Rows from block 2, named by matrix and row number. Each number is 50 + 12 x the weight over the matrix's rms, rounded and kept within 0 to 99. All counts start at 0.
# conv: 3x3 conv (model.blocks.2.conv.weight, 96x64x3x3), inputs 0-4, a 3x3 kernel for each
conv.0:48 49 58 33 66 26 43 64 48 56 56 44 54 82 59 42 41 40 52 55 50 46 36 46 52 51 50 44 32 48 40 60 46 42 40 48 48 37 61 42 78 41 54 67 54
conv.1:54 60 53 47 62 47 61 58 54 67 79 44 45 71 42 39 31 44 49 44 47 68 73 33 46 55 45 45 35 47 54 52 59 39 57 46 54 40 48 37 23 54 44 63 40
conv.2:47 60 55 54 47 60 47 56 50 57 58 46 34 32 59 39 44 44 61 33 32 59 48 64 55 69 53 40 51 49 48 34 66 56 67 54 45 64 46 32 69 68 33 53 29
conv.3:15 03 33 51 16 39 26 18 36 60 51 60 46 63 52 49 47 48 57 56 48 59 56 47 60 59 46 52 50 44 69 95 48 39 30 59 11 15 26 68 82 64 21 22 36
conv.4:51 39 58 73 79 53 45 63 73 57 37 50 47 46 63 53 55 51 44 63 48 53 53 29 50 64 58 49 60 44 36 76 52 72 49 53 49 38 51 48 64 54 49 35 47
conv.5:62 38 41 41 54 35 42 39 41 52 60 49 40 43 51 44 72 42 63 68 58 72 99 80 73 94 68 67 43 53 40 81 48 47 39 52 62 55 56 39 40 33 45 44 50
conv.6:57 54 55 26 22 44 59 32 55 59 47 50 46 47 57 49 51 50 50 37 42 50 74 56 49 52 56 50 37 58 40 99 36 52 73 66 55 60 46 42 02 47 48 69 51
conv.7:49 43 46 49 51 45 56 50 49 50 36 46 51 02 54 53 77 48 44 33 33 47 67 46 50 65 36 54 51 50 53 51 43 49 44 50 57 46 50 57 34 44 39 31 47
conv.8:44 68 21 26 99 90 29 54 46 47 50 47 40 38 48 40 64 46 64 62 51 57 62 60 53 52 50 62 28 54 47 60 49 50 41 64 20 24 43 39 39 74 41 34 37
conv.9:58 50 43 52 40 52 48 37 43 50 50 55 49 37 45 50 45 48 51 58 57 53 57 42 54 49 55 56 64 54 60 16 43 37 10 37 63 53 50 41 41 39 36 41 34
conv.10:41 31 50 59 99 25 58 80 44 52 33 48 43 79 55 43 56 54 50 46 34 51 57 55 31 51 50 51 50 42 55 64 67 45 78 61 63 53 48 56 74 52 46 99 42
conv.11:44 35 53 49 71 49 54 73 48 37 20 43 61 79 45 45 32 50 40 55 56 49 61 45 57 49 52 60 35 47 58 82 48 49 67 63 51 59 48 42 27 74 54 47 56
conv.12:36 60 49 59 56 52 50 48 45 57 47 65 53 34 47 49 46 57 54 50 47 47 51 49 45 46 44 55 48 56 62 42 58 54 49 41 52 49 59 47 21 58 47 37 54
conv.13:50 47 78 17 62 60 43 99 68 43 49 49 49 43 47 58 43 38 57 43 59 67 54 47 58 67 55 45 53 73 46 47 30 41 21 65 38 60 56 66 65 48 87 21 46
conv.14:47 64 52 50 99 59 73 62 48 65 47 55 51 25 53 54 18 50 53 39 53 66 57 56 55 39 47 30 51 50 31 44 42 49 40 36 56 66 51 52 25 45 56 41 41
conv.15:61 48 57 41 48 14 64 61 53 44 60 27 59 53 46 50 41 48 65 71 56 56 50 52 62 45 48 45 52 56 34 53 52 51 59 65 53 24 48 31 62 21 59 54 49
conv.16:54 35 42 47 46 46 60 55 46 51 33 52 53 44 54 50 39 43 49 52 48 53 62 70 46 39 46 56 45 54 46 29 39 67 60 42 53 53 59 34 37 49 43 37 52
conv.17:49 55 47 59 36 49 56 55 44 57 44 52 47 46 77 53 63 62 49 45 52 54 79 54 45 53 48 66 54 52 65 63 28 35 25 52 44 56 52 59 26 58 49 56 42
conv.18:39 46 42 35 30 69 51 47 52 47 58 53 63 48 49 47 52 45 51 44 48 64 59 42 68 71 52 38 49 59 51 47 37 55 34 58 50 58 71 67 82 45 36 32 38
conv.19:50 54 46 44 44 63 41 53 64 51 44 44 53 15 52 48 38 47 57 56 48 44 49 48 52 67 64 50 44 53 35 41 61 45 44 41 46 46 53 38 52 59 50 42 54
conv.20:55 54 47 58 51 53 53 37 47 58 56 66 34 38 52 36 15 34 49 41 40 46 40 40 62 77 61 53 61 46 66 55 58 60 45 50 47 54 50 58 58 53 59 50 47
conv.21:57 58 48 50 39 54 50 47 41 53 66 43 58 46 51 57 45 48 53 62 64 52 51 30 51 50 42 55 48 61 57 19 58 61 42 58 50 48 45 42 69 63 48 58 60
conv.22:42 54 64 50 35 43 50 49 46 45 34 60 33 54 67 51 89 47 59 53 57 70 78 59 51 52 60 52 63 52 61 39 45 46 62 59 55 49 45 56 36 31 48 60 27
conv.23:52 41 48 39 40 51 49 50 53 52 53 34 66 33 45 38 39 42 47 60 60 70 57 46 50 64 57 52 51 59 60 30 65 44 34 48 52 28 41 34 53 40 59 30 47
conv.24:59 43 50 53 52 51 54 44 57 49 48 44 50 49 39 40 55 57 51 55 40 63 69 71 50 49 57 56 66 47 66 41 75 46 31 61 50 52 51 54 37 44 57 55 32
conv.25:55 63 51 56 34 53 55 58 56 51 71 54 55 29 76 60 49 59 54 42 47 49 69 60 41 49 40 45 47 55 65 70 49 62 65 54 43 58 45 52 35 52 52 45 52
conv.26:41 59 37 51 23 52 45 84 44 47 38 52 31 06 29 48 43 61 37 50 39 48 79 76 48 51 51 48 61 59 37 43 55 40 48 55 48 56 41 46 39 60 48 60 45
conv.27:44 56 40 79 99 38 45 53 47 49 52 39 39 37 40 44 55 48 40 52 54 38 52 54 42 51 58 50 60 47 47 47 46 39 53 46 45 37 42 36 63 49 54 17 35
conv.28:41 54 37 11 96 58 54 23 32 50 29 44 55 32 43 64 43 54 37 38 42 37 77 58 54 46 49 56 75 59 47 61 75 47 41 39 49 37 49 43 57 68 59 73 66
conv.29:53 41 52 39 77 38 49 59 63 57 34 53 51 31 44 38 40 44 45 27 44 47 51 65 33 34 38 54 36 52 33 62 44 37 42 46 42 45 52 31 93 20 61 14 48
conv.30:56 47 56 43 51 41 55 50 47 50 44 50 34 26 50 45 46 53 62 54 54 65 83 68 58 75 59 44 42 42 55 61 32 56 57 55 49 64 55 47 59 37 48 46 50
conv.31:63 38 46 48 34 60 56 46 37 55 52 52 74 68 35 49 49 39 54 68 43 54 59 53 54 58 64 55 50 44 46 67 52 42 63 46 51 44 38 46 54 46 34 31 67
conv.32:47 46 59 39 53 46 43 50 65 59 43 50 44 62 50 43 32 52 49 50 57 67 39 61 59 49 52 40 59 39 32 57 41 47 43 39 55 47 48 49 54 43 54 34 32
conv.33:38 39 47 58 41 45 51 37 44 47 62 47 71 46 83 48 52 52 53 51 55 53 56 52 47 70 53 50 48 55 50 78 38 61 49 58 51 29 37 52 72 43 45 52 32
conv.34:46 35 61 59 49 44 60 49 50 53 40 41 49 29 42 35 39 53 62 62 63 66 41 77 59 60 73 50 60 47 34 60 38 48 57 60 47 44 47 24 42 46 38 51 58
conv.35:53 58 47 57 30 52 47 69 55 58 69 41 40 41 60 49 58 48 56 56 58 48 49 56 38 48 46 64 53 37 47 27 58 62 38 48 58 77 50 53 57 56 69 66 60
conv.36:47 59 54 49 34 35 40 41 50 65 46 54 40 34 39 36 31 35 46 41 52 56 46 47 51 50 49 43 65 47 36 47 31 60 48 56 63 56 32 45 19 40 55 58 55
conv.37:44 51 38 61 29 55 41 51 56 48 48 48 60 99 38 48 38 47 55 47 45 42 50 53 37 32 46 46 51 55 53 19 31 55 57 47 47 57 54 62 35 40 60 84 65
conv.38:47 41 60 50 54 59 30 45 46 58 53 53 38 24 45 44 46 54 52 50 41 39 66 37 53 39 43 43 67 46 48 99 64 56 45 49 42 48 61 59 11 23 39 71 59
conv.39:59 50 49 42 51 62 49 54 53 59 52 65 61 97 35 59 88 40 45 55 50 58 34 36 38 52 59 47 50 43 43 59 45 62 27 45 50 39 42 55 54 39 45 18 65
conv.40:31 38 66 49 42 45 52 57 49 44 21 47 59 73 35 52 31 47 51 71 56 64 48 54 66 42 53 57 59 61 38 66 58 55 70 62 41 35 32 51 60 48 53 71 46
conv.41:57 71 55 49 32 40 52 63 50 37 68 36 58 99 54 52 48 43 42 33 55 51 38 45 51 44 43 58 50 60 36 19 38 62 33 37 54 60 34 48 56 40 45 50 39
conv.42:53 63 45 73 75 50 64 39 58 52 65 42 49 56 61 51 43 56 58 63 56 67 48 53 66 63 45 48 35 49 34 00 43 40 12 63 58 58 43 45 31 48 37 13 65
conv.43:60 46 49 50 57 56 47 52 47 48 60 50 55 74 53 46 55 43 59 65 51 58 47 64 66 55 55 44 50 47 44 37 49 47 70 58 55 49 49 63 50 63 59 52 53
conv.44:52 48 52 65 26 52 40 29 49 43 37 55 26 47 52 54 44 54 51 60 37 69 62 43 54 70 42 49 39 45 73 25 44 57 57 42 42 65 53 41 31 62 26 32 60
conv.45:54 48 53 62 52 54 50 54 40 51 67 39 58 71 57 58 58 45 65 51 52 62 47 60 44 30 30 50 47 49 45 48 69 48 33 42 54 52 47 59 27 51 64 01 59
conv.46:47 56 52 48 68 49 45 50 47 52 67 51 69 31 47 56 40 50 61 35 41 41 55 60 52 50 47 52 49 51 61 22 50 41 57 61 39 58 59 73 39 53 57 42 55
conv.47:49 52 53 32 29 53 46 44 40 44 48 60 62 69 55 57 64 50 52 53 56 64 53 60 62 49 54 51 51 57 69 40 56 41 57 44 53 42 44 45 18 55 48 42 41
conv.48:58 54 50 57 41 70 48 39 62 51 65 48 49 45 47 58 55 49 49 60 60 47 42 51 45 46 55 58 38 67 43 62 56 67 52 58 53 37 57 45 49 50 63 93 63
conv.49:57 50 41 53 51 49 45 65 45 41 56 62 67 74 55 56 69 57 47 41 47 41 46 54 41 46 59 54 45 47 55 52 67 49 55 62 53 60 50 64 81 61 40 42 64
conv.50:50 52 53 31 45 60 39 22 45 31 47 42 51 45 36 59 70 49 58 59 58 42 48 52 56 61 43 63 42 47 49 08 56 58 41 56 47 41 55 43 66 54 43 51 47
conv.51:47 65 48 54 47 47 46 45 47 45 55 53 58 20 51 60 51 58 50 71 46 65 99 86 51 79 48 48 46 51 45 35 51 48 56 48 57 56 44 66 35 58 54 41 48
conv.52:48 30 38 49 61 52 33 41 43 52 61 32 25 48 37 47 26 43 39 63 41 58 52 56 60 48 54 44 54 46 38 47 56 49 57 65 53 27 41 54 37 62 50 67 50
conv.53:53 46 51 49 70 47 35 32 35 58 49 47 44 34 40 42 27 40 57 60 58 74 75 68 54 67 64 38 32 48 54 61 55 56 56 52 38 57 35 56 65 48 46 56 39
conv.54:41 44 41 70 52 41 45 40 53 69 63 39 63 46 43 54 36 38 51 49 48 44 79 80 37 45 34 47 70 50 48 70 42 49 45 45 45 37 44 54 56 08 47 56 59
conv.55:50 54 60 58 50 72 59 55 58 67 57 55 56 69 63 50 56 52 45 52 38 46 57 59 35 52 56 56 37 60 73 00 57 54 55 51 45 42 32 67 29 70 48 18 54
conv.56:48 69 60 63 43 63 45 70 60 57 55 46 32 21 43 53 36 46 48 57 48 65 60 53 48 42 42 49 49 56 67 55 45 47 33 48 45 30 52 47 62 47 41 93 47
conv.57:53 66 56 35 25 65 61 32 74 45 55 39 61 35 47 46 44 63 49 57 51 48 38 43 40 37 60 51 64 60 23 27 25 44 51 43 63 79 61 64 40 54 63 55 33
conv.58:55 53 47 59 62 56 59 33 64 52 57 57 52 36 47 43 36 52 37 35 49 57 94 71 58 61 47 50 51 42 37 90 40 42 52 39 51 49 50 43 30 47 43 59 53
conv.59:46 55 51 40 80 53 52 56 46 51 30 52 61 35 43 51 73 54 49 50 48 48 89 70 46 52 54 47 57 45 48 49 32 49 48 59 51 43 49 43 22 29 66 40 58
conv.60:46 22 51 36 50 43 54 41 43 66 58 50 47 64 52 49 54 71 49 48 55 41 73 50 52 64 56 47 30 55 50 42 54 57 47 50 71 48 51 60 49 65 38 66 33
conv.61:36 41 66 47 44 56 67 31 73 48 52 43 16 38 39 39 47 44 44 52 62 62 37 51 49 31 64 48 47 54 54 58 51 44 42 51 55 58 49 42 67 63 60 31 44
conv.62:57 53 48 30 37 29 60 48 56 45 63 55 66 53 47 45 65 49 44 50 48 48 62 55 50 59 53 55 46 54 31 31 60 56 51 51 48 57 58 50 40 53 55 50 58
conv.63:59 43 62 44 24 80 60 42 55 50 50 52 45 47 58 63 71 69 49 50 44 43 53 47 48 60 57 47 32 45 46 27 33 48 79 49 52 47 55 65 71 20 47 83 29
conv.64:40 49 40 56 43 57 55 42 63 43 54 56 48 39 43 46 51 65 54 46 49 55 48 45 46 56 46 48 52 41 50 73 54 60 59 39 48 48 47 45 33 34 62 65 41
conv.65:66 59 57 48 50 37 64 58 58 43 80 37 38 40 48 48 56 42 44 74 44 51 66 52 39 41 35 50 76 45 51 44 57 43 62 46 42 46 81 69 56 61 40 63 61
conv.66:48 57 48 40 54 38 68 40 66 53 55 47 56 57 56 62 81 42 42 51 47 44 66 70 37 47 47 51 40 64 43 88 38 54 32 42 45 64 55 40 47 43 43 57 67
conv.67:57 51 54 54 46 50 56 58 55 42 32 61 50 32 40 43 51 45 47 80 55 67 44 44 48 41 45 58 42 42 46 76 46 50 58 64 51 51 64 43 69 53 54 61 64
conv.68:51 39 47 51 50 30 49 40 41 46 40 52 47 66 40 44 74 47 50 45 46 59 49 52 58 68 52 50 31 46 60 00 62 53 53 38 54 54 48 60 55 45 46 08 46
conv.69:53 54 53 60 72 61 51 48 51 49 43 39 52 45 29 37 16 36 45 52 52 57 47 51 42 40 61 49 51 48 47 46 37 52 51 53 37 37 54 52 55 51 42 68 56
conv.70:65 63 50 79 65 47 54 76 30 38 70 51 52 37 60 53 45 36 56 53 62 63 45 54 57 43 60 53 28 49 41 61 51 50 59 47 57 60 45 43 51 70 59 74 49
conv.71:60 52 40 28 30 49 61 50 54 60 59 57 47 35 48 39 41 36 47 61 57 55 61 55 50 62 47 50 63 44 37 55 43 55 56 42 61 73 56 57 45 68 59 22 58
conv.72:38 52 49 47 70 46 52 76 45 60 57 51 67 60 38 50 52 38 43 50 62 38 46 40 51 43 49 36 72 53 51 08 62 49 43 55 54 30 56 52 33 51 44 43 49
conv.73:43 60 62 48 65 46 54 30 59 62 60 50 42 51 34 44 66 42 48 69 62 48 37 52 53 41 53 45 49 43 41 31 54 49 51 46 39 44 36 72 73 37 29 42 26
conv.74:56 29 49 52 34 51 52 27 47 72 58 68 48 69 58 63 50 60 49 50 41 22 28 50 60 64 58 53 31 55 37 47 47 57 65 45 36 41 55 36 34 40 36 44 35
conv.75:50 53 42 51 22 53 50 64 59 43 45 47 79 83 55 59 53 47 50 47 51 55 54 69 40 49 62 54 51 55 42 20 78 40 33 64 52 56 51 49 33 44 54 43 58
conv.76:58 41 55 64 41 60 45 35 46 28 26 64 43 66 69 53 60 41 43 45 42 50 54 36 51 41 45 64 55 46 55 48 44 42 50 39 61 48 51 46 99 71 44 51 54
conv.77:59 43 49 53 49 28 58 58 75 54 44 41 66 56 52 40 31 35 50 55 45 65 56 54 60 54 48 53 69 34 48 36 26 63 31 49 60 53 62 27 21 30 60 24 35
conv.78:54 39 57 60 62 47 40 41 47 51 50 30 48 54 37 56 50 54 56 79 46 65 59 67 48 43 60 50 58 40 55 46 69 67 39 40 60 45 65 36 23 56 50 24 45
conv.79:55 45 51 70 31 54 45 42 46 60 42 60 31 38 35 52 39 59 46 54 42 58 53 73 43 67 41 53 45 57 39 34 52 52 51 56 48 57 46 57 41 44 40 36 41
conv.80:48 50 55 41 17 66 60 60 47 35 32 32 58 52 33 46 48 63 48 69 55 45 77 60 54 66 57 46 46 43 34 19 32 49 24 49 37 41 43 47 55 38 69 35 56
conv.81:47 56 42 37 66 58 56 76 53 57 55 51 47 45 55 50 56 52 47 38 51 50 47 65 56 52 49 32 44 51 43 41 50 40 41 40 42 56 43 45 83 42 48 57 46
conv.82:57 59 52 41 75 54 65 27 62 50 42 40 67 64 40 29 44 44 55 55 52 51 49 41 42 42 43 53 61 55 21 41 38 62 44 52 57 58 53 34 45 26 70 79 36
conv.83:49 42 55 44 28 55 71 39 47 52 48 42 52 75 54 45 55 39 67 45 54 45 27 26 41 29 35 60 34 55 44 38 43 49 52 47 53 50 54 52 53 54 52 40 53
conv.84:34 39 48 54 61 50 39 27 43 73 61 63 61 50 71 58 62 49 50 51 47 48 25 44 53 45 53 44 55 28 44 72 46 62 78 42 49 63 30 37 96 58 35 54 27
conv.85:68 42 57 68 53 71 58 49 66 44 63 54 50 69 49 59 52 65 53 55 49 62 53 53 48 38 53 48 31 58 77 57 61 39 73 53 52 57 55 61 76 79 52 63 69
conv.86:44 55 42 39 66 35 20 43 56 53 53 58 71 47 61 68 67 48 50 55 58 47 35 38 69 58 51 33 54 51 39 66 38 48 77 46 57 59 56 64 52 40 40 24 65
conv.87:45 59 48 79 36 56 50 74 44 43 17 46 52 67 56 55 50 55 44 58 35 65 68 64 36 48 49 34 62 52 46 30 64 62 66 52 47 57 61 20 30 43 44 42 35
conv.88:41 66 60 59 56 41 40 42 51 64 71 30 52 67 56 56 62 50 45 44 49 36 65 82 61 57 39 44 38 46 71 51 34 47 45 53 47 42 48 61 21 37 45 58 38
conv.89:66 36 41 69 53 58 53 56 46 53 38 56 30 51 57 50 43 47 50 70 43 65 74 48 43 47 47 54 38 39 46 42 65 51 60 40 44 60 39 51 42 61 51 33 57
conv.90:50 46 39 65 54 28 34 27 39 51 53 60 38 37 58 43 27 57 34 32 47 45 66 33 38 58 45 51 41 41 55 48 17 43 53 33 37 63 42 69 17 55 44 64 37
conv.91:44 55 58 60 57 56 40 73 55 53 44 47 63 60 44 56 44 37 35 29 31 67 78 60 50 61 54 53 44 55 39 30 47 39 52 50 50 46 43 28 17 51 71 42 55
conv.92:47 37 53 52 00 44 42 62 42 59 21 45 34 60 42 45 54 45 39 50 42 57 68 59 47 29 48 50 53 50 49 48 34 56 45 51 67 50 40 53 99 25 57 67 59
conv.93:50 64 45 43 57 52 50 47 41 49 49 49 65 67 48 40 54 54 38 44 64 50 57 70 40 49 52 53 60 50 25 73 47 43 50 69 43 45 58 25 47 57 59 49 33
conv.94:55 45 48 56 42 57 52 57 39 53 37 49 54 62 46 49 49 47 55 60 60 57 81 68 50 37 46 43 50 48 47 66 45 49 63 40 41 41 45 42 71 65 48 69 48
conv.95:53 55 49 54 27 48 42 37 43 54 60 63 51 47 74 50 50 39 47 46 40 76 80 58 49 69 43 53 50 48 57 43 56 50 53 37 66 52 62 44 37 43 65 53 55