config.yaml
train_examples: 203450
image_size: 32
crop_scale_min: 1
mask_ratio: 0.75
norm: "batchnorm"
hidden_act: "mish"
widths: [64, 96, 144, 208]
downsampling: "max"
init: "torch_default"
orthogonalizer: "newton_schulz_5"
adamw_lr_other_params: 0.0027
batch_size: 384
epochs: 60.8
warmup_steps: 6440
adamw_weight_decay_other_params: 0
Rows from block 5 of a small masked image model, named by matrix and row number. Each number is 128 + 24 x the weight over its row's rms, rounded and kept within 0 to 255. All counts start at 0. Numbers have three digits each.
After each channel's rows are labels from the 100 images, of 14848, where the channel reaches its highest value: "responds to" is what is common among them; "patch colour" is the nearest of a few named colours to the mean colour under the peak. Only what is clearly more common there than usual is listed. The data: photos with spoken descriptions (Open Images, Localized Narratives).
# conv: 3x3 conv (model.blocks.5.conv.weight, 144x144x3x3, each kernel summed), inputs 0-71

conv.47:109115166113131151131166128149072100138156145115109151140144139075132153131094156156145112139127103117117134176149088114089147147117101147136133151144106140109145151160111115144140119092136144167179113140126139125094
responds to: text has "text"
patch colour: pink

conv.53:129096147119142128135107108141126114140135123142157119184119115121153152130122126115190129117128079133083074139089104178110136112115100115104117110120061157140106129146123116102123143120176148129130113122133131144099
responds to: text has "wall"
patch colour: grey

conv.51:111141155115119125072122158174139114145083110136130141124117142126113114129158150145166107116143141118110092144141115173166154110134104140116159161107122048131131154131136124125148111141131110107151091091162124111140
responds to: text has "holding"; text has "man"
patch colour: black

conv.3:102111147192159111111136099077127123102126132154172164134132150136146148158148110134172127146119094173126120130142175147137126112093109104126121123139154121090132132093102166133141118151132126130122128133115169179097
responds to: text has "sky"; text has "trees"; text has "grass"; text has "plants"
patch colour: white

conv.121:076033137147141102126115109128134166114122145154151143147141149101114111128105160111144123118146124103111120126135104175117152110167138128106137159134106098164141173118111136128088138150151127150143113137134103096103
responds to: text has "sky"; text has "grass"; text has "ground"
patch colour: grey

conv.79:142112122109137112080168113103126102102121152102127086112139101120139163113102096123158130043110140061150121095134136173176160136131141111142135132154166140138076200124154117107124118133116175150144166123114127159119
responds to: text has "white"
patch colour: white

conv.44:093131123141140121074126138132073168134117158118129125114093121168144128129099113128114123149137117151127123151068119068079130117104065152153132075127147107078145183117108101151106158140088132139109124120097142097137
responds to: text has "white"
patch colour: pink

conv.26:115134113150127144115116153151145160116141120125159160123119129133129116122139137097134082150103127148129109161123130138114124143065140119117107132137131151091083135106053125128116105106148134140122099139186104122109
responds to: text has "trees"; text has "sky"; text has "grass"
patch colour: white

conv.67:166140113170127115123075153146112172090173120121161141097102126133159126153146124150172160140110097163186158090149074108102133120159118142127067104131133097100169114140115128148126105130122138163135116119132136121160
responds to: text has "sky"; text has "trees"; text has "grass"
patch colour: white

conv.57:141126081178158074132117112143145168135128161110150069147130127114143119123150132112170150117137118116143154146181137128159107163111152132129152122110112091171119146141111129050138101138131146120148101120097147134114
responds to: text has "sky"; text has "water"
patch colour: white; pink

conv.17:116141120143129136126148160094140133141120133165140108109131143114102109164102154106114105174115100126119121127120140135169114128115137118141131073152178154095121100145143111098152147156131168130129127078107126120098
responds to: text has "sky"; text has "trees"; text has "grass"
patch colour: white

conv.119:088140148172110122126160135133151133125133123097144168113142101168071055120095072148096135128128142122134134136124110139098116118114154106170123126129171083087127147116138132092133126110140145109114190130136121090121
responds to: text has "sky"; text has "trees"; text has "grass"
patch colour: white

conv.0:098155136139153118134124155151149077120146162109131127156107121151123048132141134114116103133149143101136117112085143074081127152105155136135134137153133129070143156136072159135127112127136092120116109148157100121114
responds to: text has "trees"; text has "grass"; text has "road"
patch colour: pink

conv.19:061166109087107113135135125108083118121151133123096116114119114129132104130066153132110128120162113079147109147180137111135115132158165092163080141139138109094163156124153109119120154118104133131124118141149119131111
responds to: text has "text"
patch colour: pink

conv.16:090124132144114121121127127119165108129131132148115187102135084155114181082130150124113097167104122171160140141139098140134110115145104149117147114134156125109112129121110144146129134125153095083096143150130068123118
responds to: text has "sky"; text has "trees"; text has "buildings"
patch colour: white