Weights of a small masked image model: batches of 384, 60.8 epochs.
Rows from block 2 of a small masked image model, named by matrix and row number. Each number is 128 + 24 x the weight over its row's rms, rounded and kept within 0 to 255. All counts start at 0. After the name is the row's rms in percent of the matrix's.
After each channel's rows are labels from the 100 images, of 14848, where the channel reaches its highest value: "top examples" is what is common among them. Only what is clearly more common there than usual is listed. The data: photos with spoken descriptions (Open Images, Localized Narratives).
# conv: 3x3 conv (model.blocks.2.conv.weight, 96x64x3x3, each kernel summed), inputs 0-63

conv.83 084 [116 136  79 111 134 108 113 132 103 160  93 123 143 101 147 164 124 160 171 120 118 119 134 143 140  74 163 144 124 142 126 107 101  87 119 119 113 158 149  80  94 132 102 124  69 108 126 115 167 152 121 115 115 159 142  91 129 143 124 107  97 122 137 137]
top examples: text has "sky"

conv.29 089 [141  95  91 102 103 114 152 113 132 105 121 152 166 100  89 127 101  98  92 123 133 156 114 119 154 139 139 102  99 108 143 140 124 169 111 119 115 136  98 116 153 121 153  97 136 148 146 119  87 119 128 130 138 147 131 117 172 125  79 182 175 143 107 101]
top examples: text has "red"

conv.23 089 [113 101 163 124  90 115 116 115 108 116 126 110 135  98 114  97  73 100 145 101 171 164 140 117 120 141  78 145 130 132 143  70 117  97 151 106  98 147 121 143 111 108 127  94 133  98  87 133 114 132 132 114 120 110 120 172 138 103 122  94 135 171 116 118]
top examples: text has "dark"

conv.65 075 [159 116 125 144 175 123 155 151 169 146 150 128 150 138 110 111 119 179 132 134 119 130 162 113 174 159  73 102 107 152 120 159 111 121 128 137 143 140 139 200 131 123 109 152 141 140 164 104 142 115 169  94 142 134 129 154 133 147 161 124 133 146 136 133]
top examples: text has "blue"

conv.20 135 [130 105 130 144 138 114 104 101 111 137 110  48 118 137 142 179  86  85 137 103 139 128 107 116 142 117 133 117 149 131  88 111 126 171 121 106  94 120 143 115 156 136 139 125 122 144 132 140 129 182 102 152  98 183 134 115 134 115 136 110 121 137 106 169]
top examples: text has "sky"; text has "trees"; text has "grass"

conv.25 106 [143 154 128 157 120 151 107 124  88 171 127  56 118 137 148 126 118 107 146 148 147 133 114 104 123 122 125  73 122 118  78 121 136 164 156 134  54 141 128 125 108 101 126 152 107 115 103 133 122 116 153 103 137 121 125 143  99 120 172 125 102 150 121 128]
top examples: text has "sky"

conv.44 084 [106 105 151 116 106  69 167 141 111 163  97 139 122 140 125 157  81 124 104  98 142 169 141 148 165 137  90 134 133 132 101 146 123  82  98 110 103 155 114 139 103 104 135 149 110 120  99 141 122 119 112  72 123 142 117 120 165  98 129 132 147 103 141 113]
top examples: text has "sky"; text has "grass"

conv.12 071 [131 132 116 139 109 109 106 123 103 137 137 109  96 138 151 140 102 114 152 148 163 150 172 158 139 112  97 179 147 119 123  51 161 121 107  91 130 156 145  85 106 128 126 101  98 128  99 132 117 103 154 111 114 148 150 108  98 125 119 144 127 151  87 113]
top examples: text has "grass"

conv.43 092 [136 147 166 126 152 123 158  98 129 141 104 108 104 142 166 138 145 126 123 121 144 155 110 134 171  94 103 106 105 158 133 192  65 118 160 125 111 110 164 114  84 122  97 152  98  98 129 122 146 125 108 120  98 111 121 141 157 155 113 120 115 111 138 104]
top examples: text has "grass"

conv.84 113 [104 172 113 137 128 144 118 137 145 154 109 140 152 105  96 106 131 164 148 144 143 141 166 141 124  94 121 131 122 182 156 148 122 131 118  91 146 142 132  85 106 102 111 131 144 111 139 121 165 100 158  56 128  92 142 153 130  96 146 103 128 143  88 133]
top examples: text has "white"

conv.27 097 [155 103 124 121  90  93 128  97  91 133 127 135 119 129  98 170 142 174 112  52 129 121 152 114 143 108 190 133 120 111 129 111 161  83 114  99  89 110 117 114 124 112 119 129  92 117 121  98  93 118 125 114 126 132 159 135 146 134 111 146 135 154 129 133]
top examples: text has "sky"